Rows from block 11 of a small self-supervised image encoder, named by matrix and row number. Rows with one number within an expert belong to one neuron, the router's apart. Each number is 128 + 32 x the weight over its row's rms, rounded and kept within 0 to 255. All counts start at 0. Numbers have three digits each.
Before each expert's rows are labels from the 100 images, of 14848, where the router gives the expert most weight on average: "strongest on" is what is common among them. Only what is clearly more common there than usual is listed. The data: microscope photos of single blood and bone marrow cells. In brackets: how many of the 100, against the usual share in percent.
# router: router (model.blocks.11.mlp.router.weight, 8x192), inputs 96-191
# up: expert up (model.blocks.11.mlp.up, 8x48x192), inputs 96-191
# down: expert down (model.blocks.11.mlp.down, 8x192x48, transposed), outputs 96-191

# expert 3
strongest on: cell type: segmented neutrophil (47 vs 20)
router.3:124164094157156168169141101172073146121121125168180128112168160115142210121148151169156108116120177102132138133155118115116168156233125069120113124150159131061113092153146163080164082140108137162122171127156172046100147158149103076129166153126172157110125148078158145147131145051109125130
up.3:101142152128091045058128128128065128128128072117104113061150161128128151078088066159128134125153129100128101078088128128160128072099099109154128128157085128128128133128182088143121128214151128085141127128173102079142126151164128128113095124139128128128155143128096046155112147128097125120
down.3:110128128128128128179128138137092153128189082126178107175133128151088123079129196097158128174158099128079135128128128087139128128128128099065128128083117182128104072099128150128128128165128174142128075139128069128128100134088140062128128128157095156062121099128128128141159094184128143129
up.4:139146128066150167128169128112075088068152112033155140128081139070128131156128179065107128128109128102156134128195183109104128138111156172128178128128128193085123128124137128112128142052163155123087178128159093128102128128031128136128128103161152109128128128128056148128128176076127128128
down.4:128113084128123128132101061193108142128128132128093125111128128128128128113128070104203063099144119151091128078112197128080140166165138102164128090113128090188080128150106046151128128061097128128093140137090124128164107093128128119130128128101128133136104101128128077151127128149160085161
up.5:058128128128169109139128128146146108128102158156160128128091076087106128152199065255109128100149161102165128128128115163131128128204182142173128098069113094162098086100056173128167162128076083123145118128128173064101128088161137144128093194055105111200150128148128142128128098128128130137
down.5:128093139108102128108157141128170128072128190184136148080067134154171128128069128088137079128121101112137201184128128096168112128120128128128128128187142128168084127076121148174083135140128156173175203128119128164128173113128113128128131128075118059146128109128110081093071160130128128125
up.6:072112128091128150071145152070128132128143128112128169101128146139136160103138128104123203108143141080087139093195050164128128078116114128023116092106128128185078128128118109121148128201128127151152068128172128157144128178139111146078128128128077146074128128043105140128128128128124162094
down.6:182117147175128193128089128090068121094086128119167151110087128128128088177118170187088128139128160100149048094107088098128155128142128086128128147116166128173153128175114128128163128171101142166128028128096128172128120112174135128096091128202128128088102128128162119114204085126102128109
up.7:115163129165101219150128128096139146128142128126128103121158128094115162209087140171128110128128162130157086114134066143128128128128111108133146149128158127207210106141176161128176128093128104189128074139128094101187143168128153155148158128187144143128087128128128136215128114128086140051
down.7:081128128150193128128115128170087119128128107118169167128133166118095181100128188147136128128149128128128146188187171098143162128096127128211128128126149160108132144098163128091082218128128128112087084128128073112128073143104128128128106128128128128128058113120165128145097128104096165151
up.8:139175128168165128170217128128119138198117151211128128203150127176128108216183134130128064156099064128128164099128128128095128189128099183109128065128122128152163128128146102128128128106128128128150222128147169093146128041191101084141148143088115098084128167128128128084147104128094128128
down.8:138082128093128146128128150199128096102023142120150149183166128128106128128128094128172154115161121218110175059184118128128063187112098128097128101128112122149115128128133111158128113128159128170108107128128152164128172113141056128128116148128169128128128163190105126127128143185128104128
up.9:128128081128128188062080157182071095142147109128128099128128131128112128157136128107150152115128128151128128105162159128145127128113124128121128113128139076179116128171072131096055134139054128180095173128156147093204112079128108128103172106186164147128128128147128128116182129090128094128
down.9:143086128072128128136147128181128099128000112167143155128122129128097151128128128140128096135166174128128128128171128061068082104147088095128123128147117140138082152128115128199114122166161128122152147122128128118091128094136128128126066128159181151104167146170098128149113109160128134143

# expert 4
strongest on: cell type: artefact (29 vs 9.8); cell type: promyelocyte (27 vs 6.4)
router.4:109177094112117099126097156124180122123070084111052142097084102084117154155116110134099146126080104076175093113157111159140102133114194139178087151085095151116173088173095140082154141171140106060141108174078145085111107096171081176206143163136117096140173121104102146147131106068154061081
up.3:171069110128145150044158087162165081128122170128128137232086128180083128112082218141128128128103173111128060107161088114143112077173156128127090103128098169111128128128128146128128085103050128126102128128204111117138128104129099123128174106128132128134128051175149124128149128128114128141
down.3:125128128158173106184091184186073128153141086083128128135122127134141128097151061104069073255113128167101141128128128109171113113139029162137128100128153132164144177128147128128085161099130128083106085126158128128181128128128099128156171169128128134128128136128151167165128114089114080128
up.4:111127128182128160137115085099114150170128128138116182184200128128128149128136111128128128128202221128180128088128105148103191133147129109128128128125162076128128140128128128033086128101128131128136060128129128098093128128101160067128136077128140128128128080128128077156145128131052209128
down.4:115128104128079128082128123137105112149154168085128128193120128151128069128181170128114128128163145128128128169128173068155158157128159128211122128159128092133127163070138136061128128128144182077089078100095128128128117082109128095128203082099128153092040142123165198118128128085128147098
up.5:104179128128216089097131144104128128145147113118128108128128128112070131210155132128189048106128128129078109154112128161068128196078073170191128128128130128126109119110174174106102161128079128181147128144128128138150181225082129144128092169141086071104114128128177160128128128128178132113
down.5:144128182119158128088089100192128085128119105128132128174159128128132128160052118128153152128145112170102128185161102110176128085087162153148160138168128150128128128162040128083152128129109098166109119131128128089141100128128064125118113128128048064186154117139076091128147128241128128128
up.6:031162091128128129129148110128138117069128128171158085176071128115106160161128126126128086142128128113107166179089128075146131164124127190143117197152173128128156119107154152168128128200196111128148128128175075074149086128138112094156128128095128142144128128129156128138114130128128128095
down.6:094124128128102102104120128079054128138216128169128113074128108162168181161139128160172094115128138090128128102057102114096128091122118195124128147128149146125091154096158128066131053128096092128168164074128138104108170199126109150161107056077146128091139147150151128132128173078130128158
up.7:171077128128128128179155099128128128053128190160128125141123094192128167173128157091128168128128097104128128121190128157152128161138135128173121128128116163089133134084149140110108128169128064128105092090146069100128190090170115140116128128058108065128128128164104115184155160128128128128
down.7:087140104124105170111100128117128113128128128142128107093124128154164150113123128163082073128128181169148138128194172128147170076102074128128128175186128104128128083096093115066128093138140168102128177123093044128185103154106109062138155128089117083128183140094128128100073128155060111128
up.8:069163169128128128128102169086210128082127128156128128128110129096172122080196128086078107128128184128151134159066128141104168128160165108171100126147085096128142053134118180118133128146189156192128183163163074128194128137128128136097128128128081118213106106097106194076136181128197128089
down.8:144128128128152067080128176086082128128169106128100161128148137065187156128147081117128083095128128191073181144153202128128137093086079118113090128077137128187138128128126097187121090154131064093219138147121173128107089065128141128128128128128158128128099128160200154128162128109136140179
up.9:115145103128154118113128128128103161128144088128128165157128198054128126096165128128128199130165128041144128126128094110091117109148110077142130128114137128166128128128128158128130067128135128108092101166148150088086128172128128179089128128128128128144165128170084136198125118080128128128
down.9:128160142162165099128188181140099128128168128110128128139128142178104156084092128104128128140205087124128170104099190128113114164031176128163128070190160128128128208092157128123128191121128123151088081128048044128104104128195128054128128128140168184193102110137128076123128128168128128107

# expert 0
strongest on: cell type: artefact (40 vs 9.8)
router.0:147129112116141064063143107110090101104093139116105131161147158085101121169108128074087089133223129063121127104129079155152095090098106159126170152083045090129156190196099155109132153139041143142182116092127118133167104192131150177126129145102107111074082092167132161113176094111067079158
up.3:138128136128110090096128128112193179128167123167185097080093098128199082128128137162084086156150144146128129142054201046135112159128128128115132115160152178129128139109102142128129128130210132128143163128095128181137128128152167128160128178128145128109128097155116157163150128149143059089
down.3:166128101098100156128172128026092075065128122128105172128079116176092182180126128128090157128068153085193128186175128089194128190128115128160128161128128140101089131186157128120128128099156151152143155137128161106104128080061180128116128098124121091105090080128128128128119184074128128167
up.4:089177189113134128115114128128149132128125045109128128128163188128128128107128156097133128169101140128126153128166075166062176128128128138128074157118113181114074081107128128085097146128158186104128162150099119149128177197109141157150166123148065014134096167115144112128111128143128128128
down.4:073102163101086128070067180170128112128095144140128115128103128065141128128128157110128128128059128178147120128166074119128080069124135128128128169109121141128181095162064149087128158123128084094128149132067128113161106128090134128196128128128069075152128155134089178146101128090124114128
up.5:113128084145128105128170136138076114096128113120123128156130179073128128113087135103128172128128128070110106152159128150160156113107151128148067122128128172091147071168159105128060128052127131088123128190191128100116079150114128136087108078102114084133128115093141091110093128128120214122
down.5:128086128107128107131128123124158128176065120159161128128169165180144058128128125128129185198088151138112138138103119097128128150128122143154128138057095153090038103128151128170110196080128128128085128176128128117079129167064101176093128128125179131128168177114123132102098145153085192180
up.6:137190128121182102210162150103095128084114145118112128163119149086128128187128135128082060178128128128206085128097067166087153108111128168120149128086096075128128128086077167131031128079097167128114105175120128165141110151077103109181099128132038068159128128128096185128083172128211186128
down.6:210128091073128109106170128185101090184172096178128128080104063101157158128111128132161128128171128190128119099126088091128097128175107083060151084128128127156111131175115068138124085134128128157129180104128127188128177092128090094128128128102211092191145116075103054128085115128129148185
up.7:137088108088133135158128156107094175128172091128159083128116128102128158096150160155096140163107192144134106101107128116145155088179121107155186190175170128128128146194193106080084029168128118128118083087151128128147147157158142118128144070128091128145048126049183105102102176128128138128
down.7:128155128164103156167157138128128128128047128128150128139149072013057175128144098157130128128128085132107080118127201126172087128195128128128118128128108101107098103128190130196128189071163128072166128129076128164089099150128166167128167128135091109128128109115164180128128128102154159128
up.8:095111148140128163131123065129188144175128098180086119057140109147114159075105128209136094141128128128128166168120182100134187084128164128078129152157108128128065128093100102116065126193119128128128128185119085122128159178100132110128124128161128144155103156071122182158128108126179149100
down.8:165195128124128186128095155128128128114128172085119151159177128097127128128146131128152155064095128131128128128128142166040188147008144160128169149187128174115179128071138079133124128128124134154108100156094167175174174152080128130128156170122128128180145115128128116149128155185128117075
up.9:124099174078103128128151062105090128099128128128093102128162128099128148128079143187107089115128136128128073128128128164092227124128128090183059128098112121046203128128201166093103136130149128128091162153128128071128128161100140116163114128096128140079133122128196105128128184127131197122
down.9:056128117204144163140163084160124132186138128159143209160128080100128101134101128173092128176121137212113128128180128159128129143079101087167128168128128120109128065119128072128121186128104128139066180133128149161128128128061184128118128120165169128101176088200185128128142128128089128054

# expert 7
strongest on: cell type: erythroblast (82 vs 14.3)
router.7:138120105095037133113101193111172130161156154083119088099089126094150185115061205119108127086092143163105149129131133103116119215130101108107089125160134163092129180125135118145093136174165128136145056093147162183170135094149154124130169150121092162131104056167162164098092132153136090112
up.3:126120119128089128143128170118091128128113128095141198119205119058096128106161128138128139170127114158128128159128095106180149159156155067128123128177149128180168134195128135128115128009102128154163075167194154152144193108119128078079156114128094060144128128066202147179128128160174128068
down.3:122110108154128128102090128129100104146113146128128150093140128158127128164128128130100148128096128187128128169128128096128128157091128128128153146128098099119080209104124081154093128106113151159102107147128094220148128084160147100107128145083100116063082138128147128084128111109128099158
up.4:118119128178108128128128097128173096139128106155108103160128103100117184142105153137135088158128128131100153154065109087189118172086128128128109128128183133152206108150072070158097136095080055175128166133218101128183207128128148128128128128141095094128093104097180128129128152141184086128
down.4:118128159126108128164130128147110128088157170100128157142133128175107091128156184128158128105102128172128114128128165095116142128128191122150123156132102092128128106128130090070123132112128164138084069107128128149128160153047128128128159210138082076128126149179133189187128128146128128125
up.5:119128203099157128073124128111128041133128085128114134128128171128080161196072157128164081112160117125203149117153102128128148132084122078128128128128128128128128128212125128075153128174134140128128129167143128088128070111128096152087084076128128123150156123087111046087135128128128113128
down.5:128094184168128173146128149206166095114038167181128148117128156128081133142128128128100135128114160098100128085153165125110117119129128155142071128128128128136128128128132128154128195139087149090072178119059128046128128103128128128128198086128166113150128151110098138134150164085141104123
up.6:128128175170118136128166128086198088186158128128074147117128128128128128101128128099081045128125128152128163128145128128128161110076106128070146113157118108142143104121128055129128128119152172129154144148128197175190174107079128119054120080125093053038080128120152098098093167128128107145
down.6:128158168160158172158134133172148128158128063155152166128128128128116118134128128128095159153176182128078106128105086147105146047128171128177125128128174128128107078062128122128150149117128146204130087104037085161102084129128130092146061128152167128171108188132128162177122128183152128091
up.7:163156128124145148159168108128205128029114179128094128093102084185204077083128128186125077149146084095154117126128149128128143126165128117128103055198128128128061104080186149086170128128128127128067173118102098172097128116177150128189158210096128097128139121181113147153074152120179128128
down.7:147108114143133128178128155068158185128182088105171187186164187070159168187084056176128192098199128111128128128164117128128188178157126154128090147078127128063128138109137128128148128178219111148102154085118087203128117117083104145139089128108168128110128148083122092089135102165123159181
up.8:128180181105128172133105150145090162128178084124142128126182133046128117100071168087128128181128118114055126151095128171128128157077128060128157128128153129128140121181150121103128128046083162128140089143128139145128128128070162138105131128160180102128128099117136138128128088118179128110
down.8:093184112128128126094103089128107128128128127128123168128128128055166174124181162128117081151133128128105128148175126084195128106128128118093168128128135128128128116194128136128128199128154128084131128133128086049111093128178128128128128146129128080128182145107166128128114200112128128172
up.9:127194073190128142128128072086128169143128156128080128063082073117092102152146036128128154163152128119071128147128137131128152113122129182128115178128128145148094172202127177162113143122110150114132132120172148128124089194128088197103140128162166148128070178097128155199158049176097074080
down.9:141128106116128128118175078089159099094123169170084104166146024181081162163187056123088147128132128135096087128104076128128107069165091138108100182128065090086128128134128122156079187167073104145144134128188159129128128192128098128128138162157143094125095127102153172099118161199128069128

# expert 2
strongest on: smear: peripheral blood (98 vs 16.2); cell type: platelet (42 vs 1.1)
router.2:134116151137208134150153110109145110161172162122106168149086086155133120147127130140117117124107134154120088146104104096141098093103091121161055126069128120099156115129147176100099180155102108042093166135179120073051174126135128095098078123137114064113161097116071116090083196123117186174
up.3:100128086161120173128081107111106191128142086214182101141128133144128113112125128128063072165083184103113108090043128120059102128199124114128166158117178128099144128113123179128128128128196128127076087128112128134128128128039171182128078201108172107128165060138125157128135092104207104156
down.3:121165070128071171150155193111128165164074156106127101087128128063168136171111075094093170090167126128128171128167138237146150112186128128128128128106128147132152086128128178094077153101129128139128163073081128166091128159115128108128096156102128128160106100067128126209128120156066089103
up.4:184154178149128042128164172142064140113135137128119165147174123166133128117094183128143077096138128117178125128128154128179099127144149128128131154128127126061091045128161117128128149134054116120080151128128063111128069145128107129057121106130126128128128128128128084128128168074128215150
down.4:098090149092128185122083083088133078128046158107124136128128144179147183111128184111128128101106114128164128154154101128139128201157104096141099128096080099128159128165128108130128128136128116142128128187154187165066129128077128131169091155139183064154128128147207143098128153142173128175
up.5:140104128165082137207186128128128128128121128128128079128087128144194099203128096078128128121128111084128100128127134162169128142101071149165128123169114128176128107126128114095128128128128214098091136128098117094128128083128149128090102102128117099128128128109128153089109088186162081128
down.5:162103125102115111124096194128102128128128128096150068168128139084074169185131098128128128128128115215176107102188131078197128095105128104114156128128128116128128140129102128136128113128097132128128128169128141108140131088155101128128128128185109128173126183081156156128170171118160162104
up.6:174097128128128172190128128099138102101128180089106250164124128129083128160128133087128171128177128098187116111200088128128128179057157085135128100151128073128117088115128129043128115128076128155126110177128128128114106128069130158128166116101088113128070087128128128128128204128151128153
down.6:128128128137128083115128125153144109132142128136171041128128193068159128127176128154147129128095128179121120202128128097162126128150118109070128136134099173128128166138076124133177132128169175128186150128127159074128061069099079067168151128168196128111081108168114160111115128170194133128
up.7:151121194115128075102124128128188118114115084189105066151128116185073154070069128193113118128102128128123128128159128108078136145158125204189128128101112105114144100128082166104128170213150128130067077069187128087128128128143128077181132128065128128128192099194128123128108140128059184094
down.7:147128124172110097173188114193169128086072196160128084103103100123121113128128128147174149171161071040104062164157126119148128211128128128072156050128128128123091128118158128128165080100128128111117128128141128130128128166189093107162174128143128079063128128128108049128149095128171128100
up.8:165128136196106020128192182143088095128107122122100113128128128164156193128152183182132127128088135146150182113128099131125115095128121128122126128102194128128128054128128128137128104128119128145170150174118068090128128159151134170128174128153091126070128106164140086175158158113170156128
down.8:127060128149128134089088115174128067186099172128175128100159128128188101048128155145171116147102128195128128141128108128130127128089109026136082179096132128128163149128128142164103128118100100149148128128103173076108092182128128141151098130114149091125128128128161063128173165128188148128
up.9:128170216188155141226160106097187101104128128128110190050233128111064174128072129036139211128154131128172142128176100131128124128128141128128128128102051098128128128128128128117128122094096146128128128128099131132107204071092119122128128148128158092085137128128144128168147128141125131128
down.9:104115091080120128169147128171112128127168110102146029171085207058128127121128122133128087069114128148176128164067080128152128068128160091128109054170128119128110078128178174159164172128128128128175149138095151128128070128159176128212175128147139146128128128162128103066097188149097189097

# expert 5
strongest on: cell type: promyelocyte (28 vs 6.4)
router.5:133144080145108198164122137158116154162143088184135162053167109103125077057091132125133133111131129142131164079122105125140176166115126133176121129183077089152135186074108095143132132081174082121131145203140143112096118142147180128100158129130159135049122120142132126171106095121167116115
up.3:061166128167128154151142091082117128190114065128092090128182148115192128128158149128141128131128120128105176155200074217157210128072157128035097112109093128078128125141177128101115115128107128095087174117117128088128213101128149128128167076128196128128128128104086089185128148128088119079
down.3:128128154162128128179128128172118075146215187131149149115097128079108128152090116128119112147142096079205128137128128128128089158190113077128155128161128064114161083128128129128080051185128128128109155118128086162114128128160121128084172087084128128104145128120111128162138118132147128170
up.4:128087107104128141197116096110172118190154080128076128128092114087128128128088188165128128194163140175147143161128126173095128131128142128128173051149116095105128128128128089107102082197128128128117169142128152134079170143065174081141167108160128128068134071151102089146128088122095128145
down.4:128128096047150164109128061104183128115100082093128079113103115128174087195128048128121078128112159129153183128104128209128128128178047154140128097128041069161128078113128171071128115119163078094087159151147111082103128128143086185154129113076128118180128184154128122128151102148091128116
up.5:148098096046123115128198128128128149156164128171097076129071099137171185108143128080073094132090128141096094186095078104128128128128133128062045158141128194116128128128101128128128128136145128128128191128149202145177180128128183134130093128128114202113037096128112101164151128155128128170
down.5:059142128071156099128164162132167107071128104148128091145151128128128115209128187128128083156202102196113146185134141128128121139101105128102157098142128128078083175128087105194128136167135171128128060103112128128128151128107081118128120094128128067148109128128128149077134162150213069190
up.6:132128141099133052085098147128095156112141068128128103105128128088062128128128148074128112122128173128128131165128168172149128128112092161140187106097128128131113179198128180116096162128128093168214094155161111105128176170080137116106054088109128054073105199112157128141146114124152146109
down.6:156176097128165156150113128128156128147164128128128033128129159128136045134122128128114099100099167152103169099128114156060162128128128128128171098128127146128115123112125163128101125200168128094095163136128177147128098158139154128107076202172152097144128107134128100142228128128128128102
up.7:096089128128128074128073084125108128128128128184200193086128168069114128072179110172138128052128136098148110157143109184146070128147145119128128128166106085128128074128159128101170120147095128130175128137149095148128080128128103100177156128114128207255126079083128095128128128109088176138
down.7:128128128115098111140127126128100128179093172086109128128128174080066128124134074128128157105128128151128111128120128144162128052134128128128128128070143148116094092128081177139121159072166076132128128178173128115171058128085092128085128106177141072096016173128128128209154094204128177075
up.8:107135128151185091138111161128159124104128128128128137187070182141133146099139122191089063229111128132093071124128128128053128128087097149152102128128169098069163075109128167080081103172128202082047124107101103119071174128069151128166170128069128082133079081207128175128101090099152134117
down.8:103117104141188210106096071154128128128101128128147156128174128198164059107100156116155128151098085128109128099195157119150136083135128095180107140202066161092128085072123128107128086128172124083128167081128072130127085176130151183158128128162103128153164128128149128187128090175142124056
up.9:127152128148158164128164063094150128128164076128128078128041158128122094128064128126141153128139128109050128128157024174173153128108108120128183153155152128128157113128047102183132042107077167128190128076128200128098128128063077128128175112128128129194186087128109099161161128024128146085
down.9:128162103139124128128107164085163124104127051068128154128130085106197139184128117148037128128163128090156128128168128104160192170128128128173128153128128149128130128128151136128097160153154092128128156081159062141128078054148098078128109114175205159063128143128228128139145128149128091115

# expert 1
strongest on: cell type: segmented neutrophil (42 vs 20)
router.1:145197157147187112182161137085137112081123166156146096088145081113143140135113132075082109145084093112151093147144118144080111136068126168135160137117183097139092053088062187127148179104079166136126140095119157166121157108123119107101160179153138116152127163079081139147100111194086085126
up.3:084098164085117106063128128128080085128128114074146128150127188138124170123100128128174195156194128156102128164160158169120187138128164139146082131128135167128095128119128128091131128141091115154128153128195128134128072177156098048142052128128158128130140128138157119128128128128078159155
down.3:113116128155092210151128163089128163128128128086128199091128128128160128128191128099087142112147162128146132082086111128117128128128128163125128164128076056183178098128166128128128085109124109093128131152088096128107137137109188128176128128034128116128131128156167135042102128089128128128
up.4:090107140128119176128101145128089080137118150128120128055084198161133160100075187128174128128069084128133128128066184081165114162128157128128121219128134128059128097101171125128128105102163066128116110161174128112124115091154128128198128093103128107139144087105170107128114176087177122128
down.4:090107116128187140074099130128171145164155128128131128150128128111059070128126128128098102164146128134144128209135126118135128142136144109141160142056106184143083209172080128105016134128140153128066171164128089176128157174111128090158128145056117128128181128100157132124154128128128128194
up.5:128101157044159105094128128132150073086161172043156144079120128132091128161147153128167128184152089105174128128110114149128151128128128128128150120132128122100101135195074151104090125172066178040153179147148128100161127106160111106187128071128153128107181124134131211095128173150164146153
down.5:098128152153117171128139138150128128153140147165179128128168091104226114084100128128204103164128156163128129085117144177089079128181131128134128089128147128124175159138128135188169128128115141128128154090106128128128167119139128117191102128133150128077196128105128133077084128063128128182
up.6:170093167128164128128084128091128128080143128106129170186094093107098084128128081189121161110209202112169128143184096128237139076181115128177142074184097128141094119128061136128183099128058128173132113128128128128151110083136128085128122151172102128170128156128128107128113155141075100128
down.6:083145136106127128169165149128128097106128190151071144201096117128175161098089152184089090128168094174179128174128159090130128106078074143077055100102147127094163145099128128157128105104076165047185170128128128095128063135160128100118128128210128128133024101080130151128128128128128137167
up.7:136100114128128077115081128128083115077154148143097189128205134138150093128178144128178075128157128085176155118184128173128125128128128128177155053208128151170107128094128128097128045137107100137128166163128040096128128162170128128167177098103087122138123128195128076128100143091099143155
down.7:128098193128092100128076179157128138162139120151172180103112128128124128093098147146149183108128067128128166154137064145128169128180086096040128100128112108130150187187128118143106162255128128128161162128128128142128107137128148128128058128156095148123157128085065195115131146127093128090
up.8:128189145164108104124109109124128128098119114027128128116046162128128128128164165128181062063128132097128120157184114146128142153128153155128186128128166151083078071152116128107128091199070153128086099116092093128150128129128108156156128112097128128128173128172128094199128101077086092055
down.8:128153128097128091135131141112144126144115114117151131094128128128128128164101128133099128055106105141128143164180150155128105128144128128133075128128128101128153102084128076128112118076190149148179155097159158128128059133083128142084092128190159128128170128111116155128129132148079174148
up.9:114150085133067120128151095101123154172128128159129179101128144098128128185128172128054157159128106093152161186079071165114101094128141094158087114128169128128186097158156126104128128128109079128171176162195092128126054111118142128140128128128128111112149128114178128127143207106162128061
down.9:147082087086098090092203128116128184128135128128232107169126128094089128128165128118128133108128128091117128128096128147137128128166146148074125128128128136128143164128128152174106140128128128168128073117128154053115163187149198134069128183128044149088123130140128128128155112128128128128

# expert 6
strongest on: cell type: lymphocyte (45 vs 15.2); cell type: erythroblast (36 vs 14.3)
router.6:170079132137085066203172141071122128097158163152154150135140128125157105123149077129193096111127171198143177140129110156093161151121101133087080162077149113149122160076160105131097062112139128112172096117143121112144100126093142118121129141085096166160049120138147104095100115115163185130
up.3:156128127128181086178128075156132097153114128142144138103052190128088130102185083128128062128092127128128128138103171056157128128149128107133128128176152128175146128169128134136062082152128128128097190122189076052172115168150114078162128119153196128128128128128146126108108150068128142128
down.3:124141128147128182116128122225128077155128098133128098110095224128150142160079090128128148168128128165128115048128145052112128108139155108130117116161211170128149144069128128128122147139182159139128105100128087126128112109178128109110128076090167128119128128153128101137213083149100157116
up.4:118106078136119099119128230123068149128128134128109128053158118128109088135128163084109145159183152128148128150128106131128152158128111039163135128128128128153103144123128164079128110179155128164164128172128128175128128137158178128112143144128123121047113134128167100128128108135128153080
down.4:128128218116179128159133164104071128058194214079147144112136128128136152128158097141113191128080207128166072158128207102127131109098149095128170198117147120140128128118137128083163054153112074116092053212058100128074153157157128128158128171103128128128128138136167191128189210102135108105
up.5:100128128128141140142128092128183128083128111128138128117145128160128137128166142100081128171197141078041174128185081180118191172090190128124066128197096128128155128150076128142175159130128210128128200102154170144053185083132078128161175128172183150115160133128067137128157081163152128172
down.5:058103113128107160188128128161128128096122128181128128128120103128128043128165128128171159167086086128118192106106128088128128128150115128128140140154115128101100087169137128128097138121128112102128142143128147128128102128062069128128128146132148155184162128128131195065137128195128108116
up.6:094160128112184098109141154175189178128107116149168088128069163100128090069116083213128128117143217113137106113074110128128117110154128195223128072127151098100113033128153128154138169155153105128113128110128130071177101160168128099211136128108128171128179167175124125128150128118119152038
down.6:110128128138138083104128108161128075209128170105144129105128128128133155128120100111128175097128128132116109084174099065194096128158134081108091070117123089128128155171124156128096129128103129098128128111177154163179114128079076128100108110067195063156128128128128092128128148065094113110
up.7:128150128152130086128158131092128128108113069150145103095135148146128178171090139165057102180128134120130099179101087145091186114171177173175089150113104143121157079168124153130093193128144165111132128193160121128118150165102158106167094150177113073128044134160167154172125112097128093128
down.7:131084128128054128128140137128078104095196172129175207172186128128100085128073177079087128145176081128128128072183128132091128166128112128128195128179172153106136128083181054075128128101128142128067080115128128150099152128109095099128129128074137128073128081145133128074100158119081104108
up.8:107128095128128154149130107129120101070128141158107192127120103109213094128128128138128087113154128091134171128133135128077128135088236082145128128191104170128164095146128128121157128118133215128128128140144122128128140128133128143189128128115143128170128130158148136195192055137145081091
down.8:061128120068148074122141128128128182139128088200142128087143098128128128107128108044128215090163103095105184183068099128128128075091084176128128082068105195132087128128128190127093080092128129128177182154128128156128133085128103128089114147112128128203124156118128153091104099168128128128
up.9:129146128193128129023164096152100128088125108107077107120116149102128140178065083165107128184095145128138128129128073177101146177154154128128146114098072096100171172230151128128085188128161108143128161166205147147128149128164128117128107187167128105110128097128170119153128109112105128128
down.9:075099128148136134090151128069073128135168099102128128186156089127086115072157161100091113196128128174171090148167153133128128128128128104128164194161166141183090084154128100078107106106154172132095128221186128080153121116129113096121181123144128097098128143180081133132128188073054151165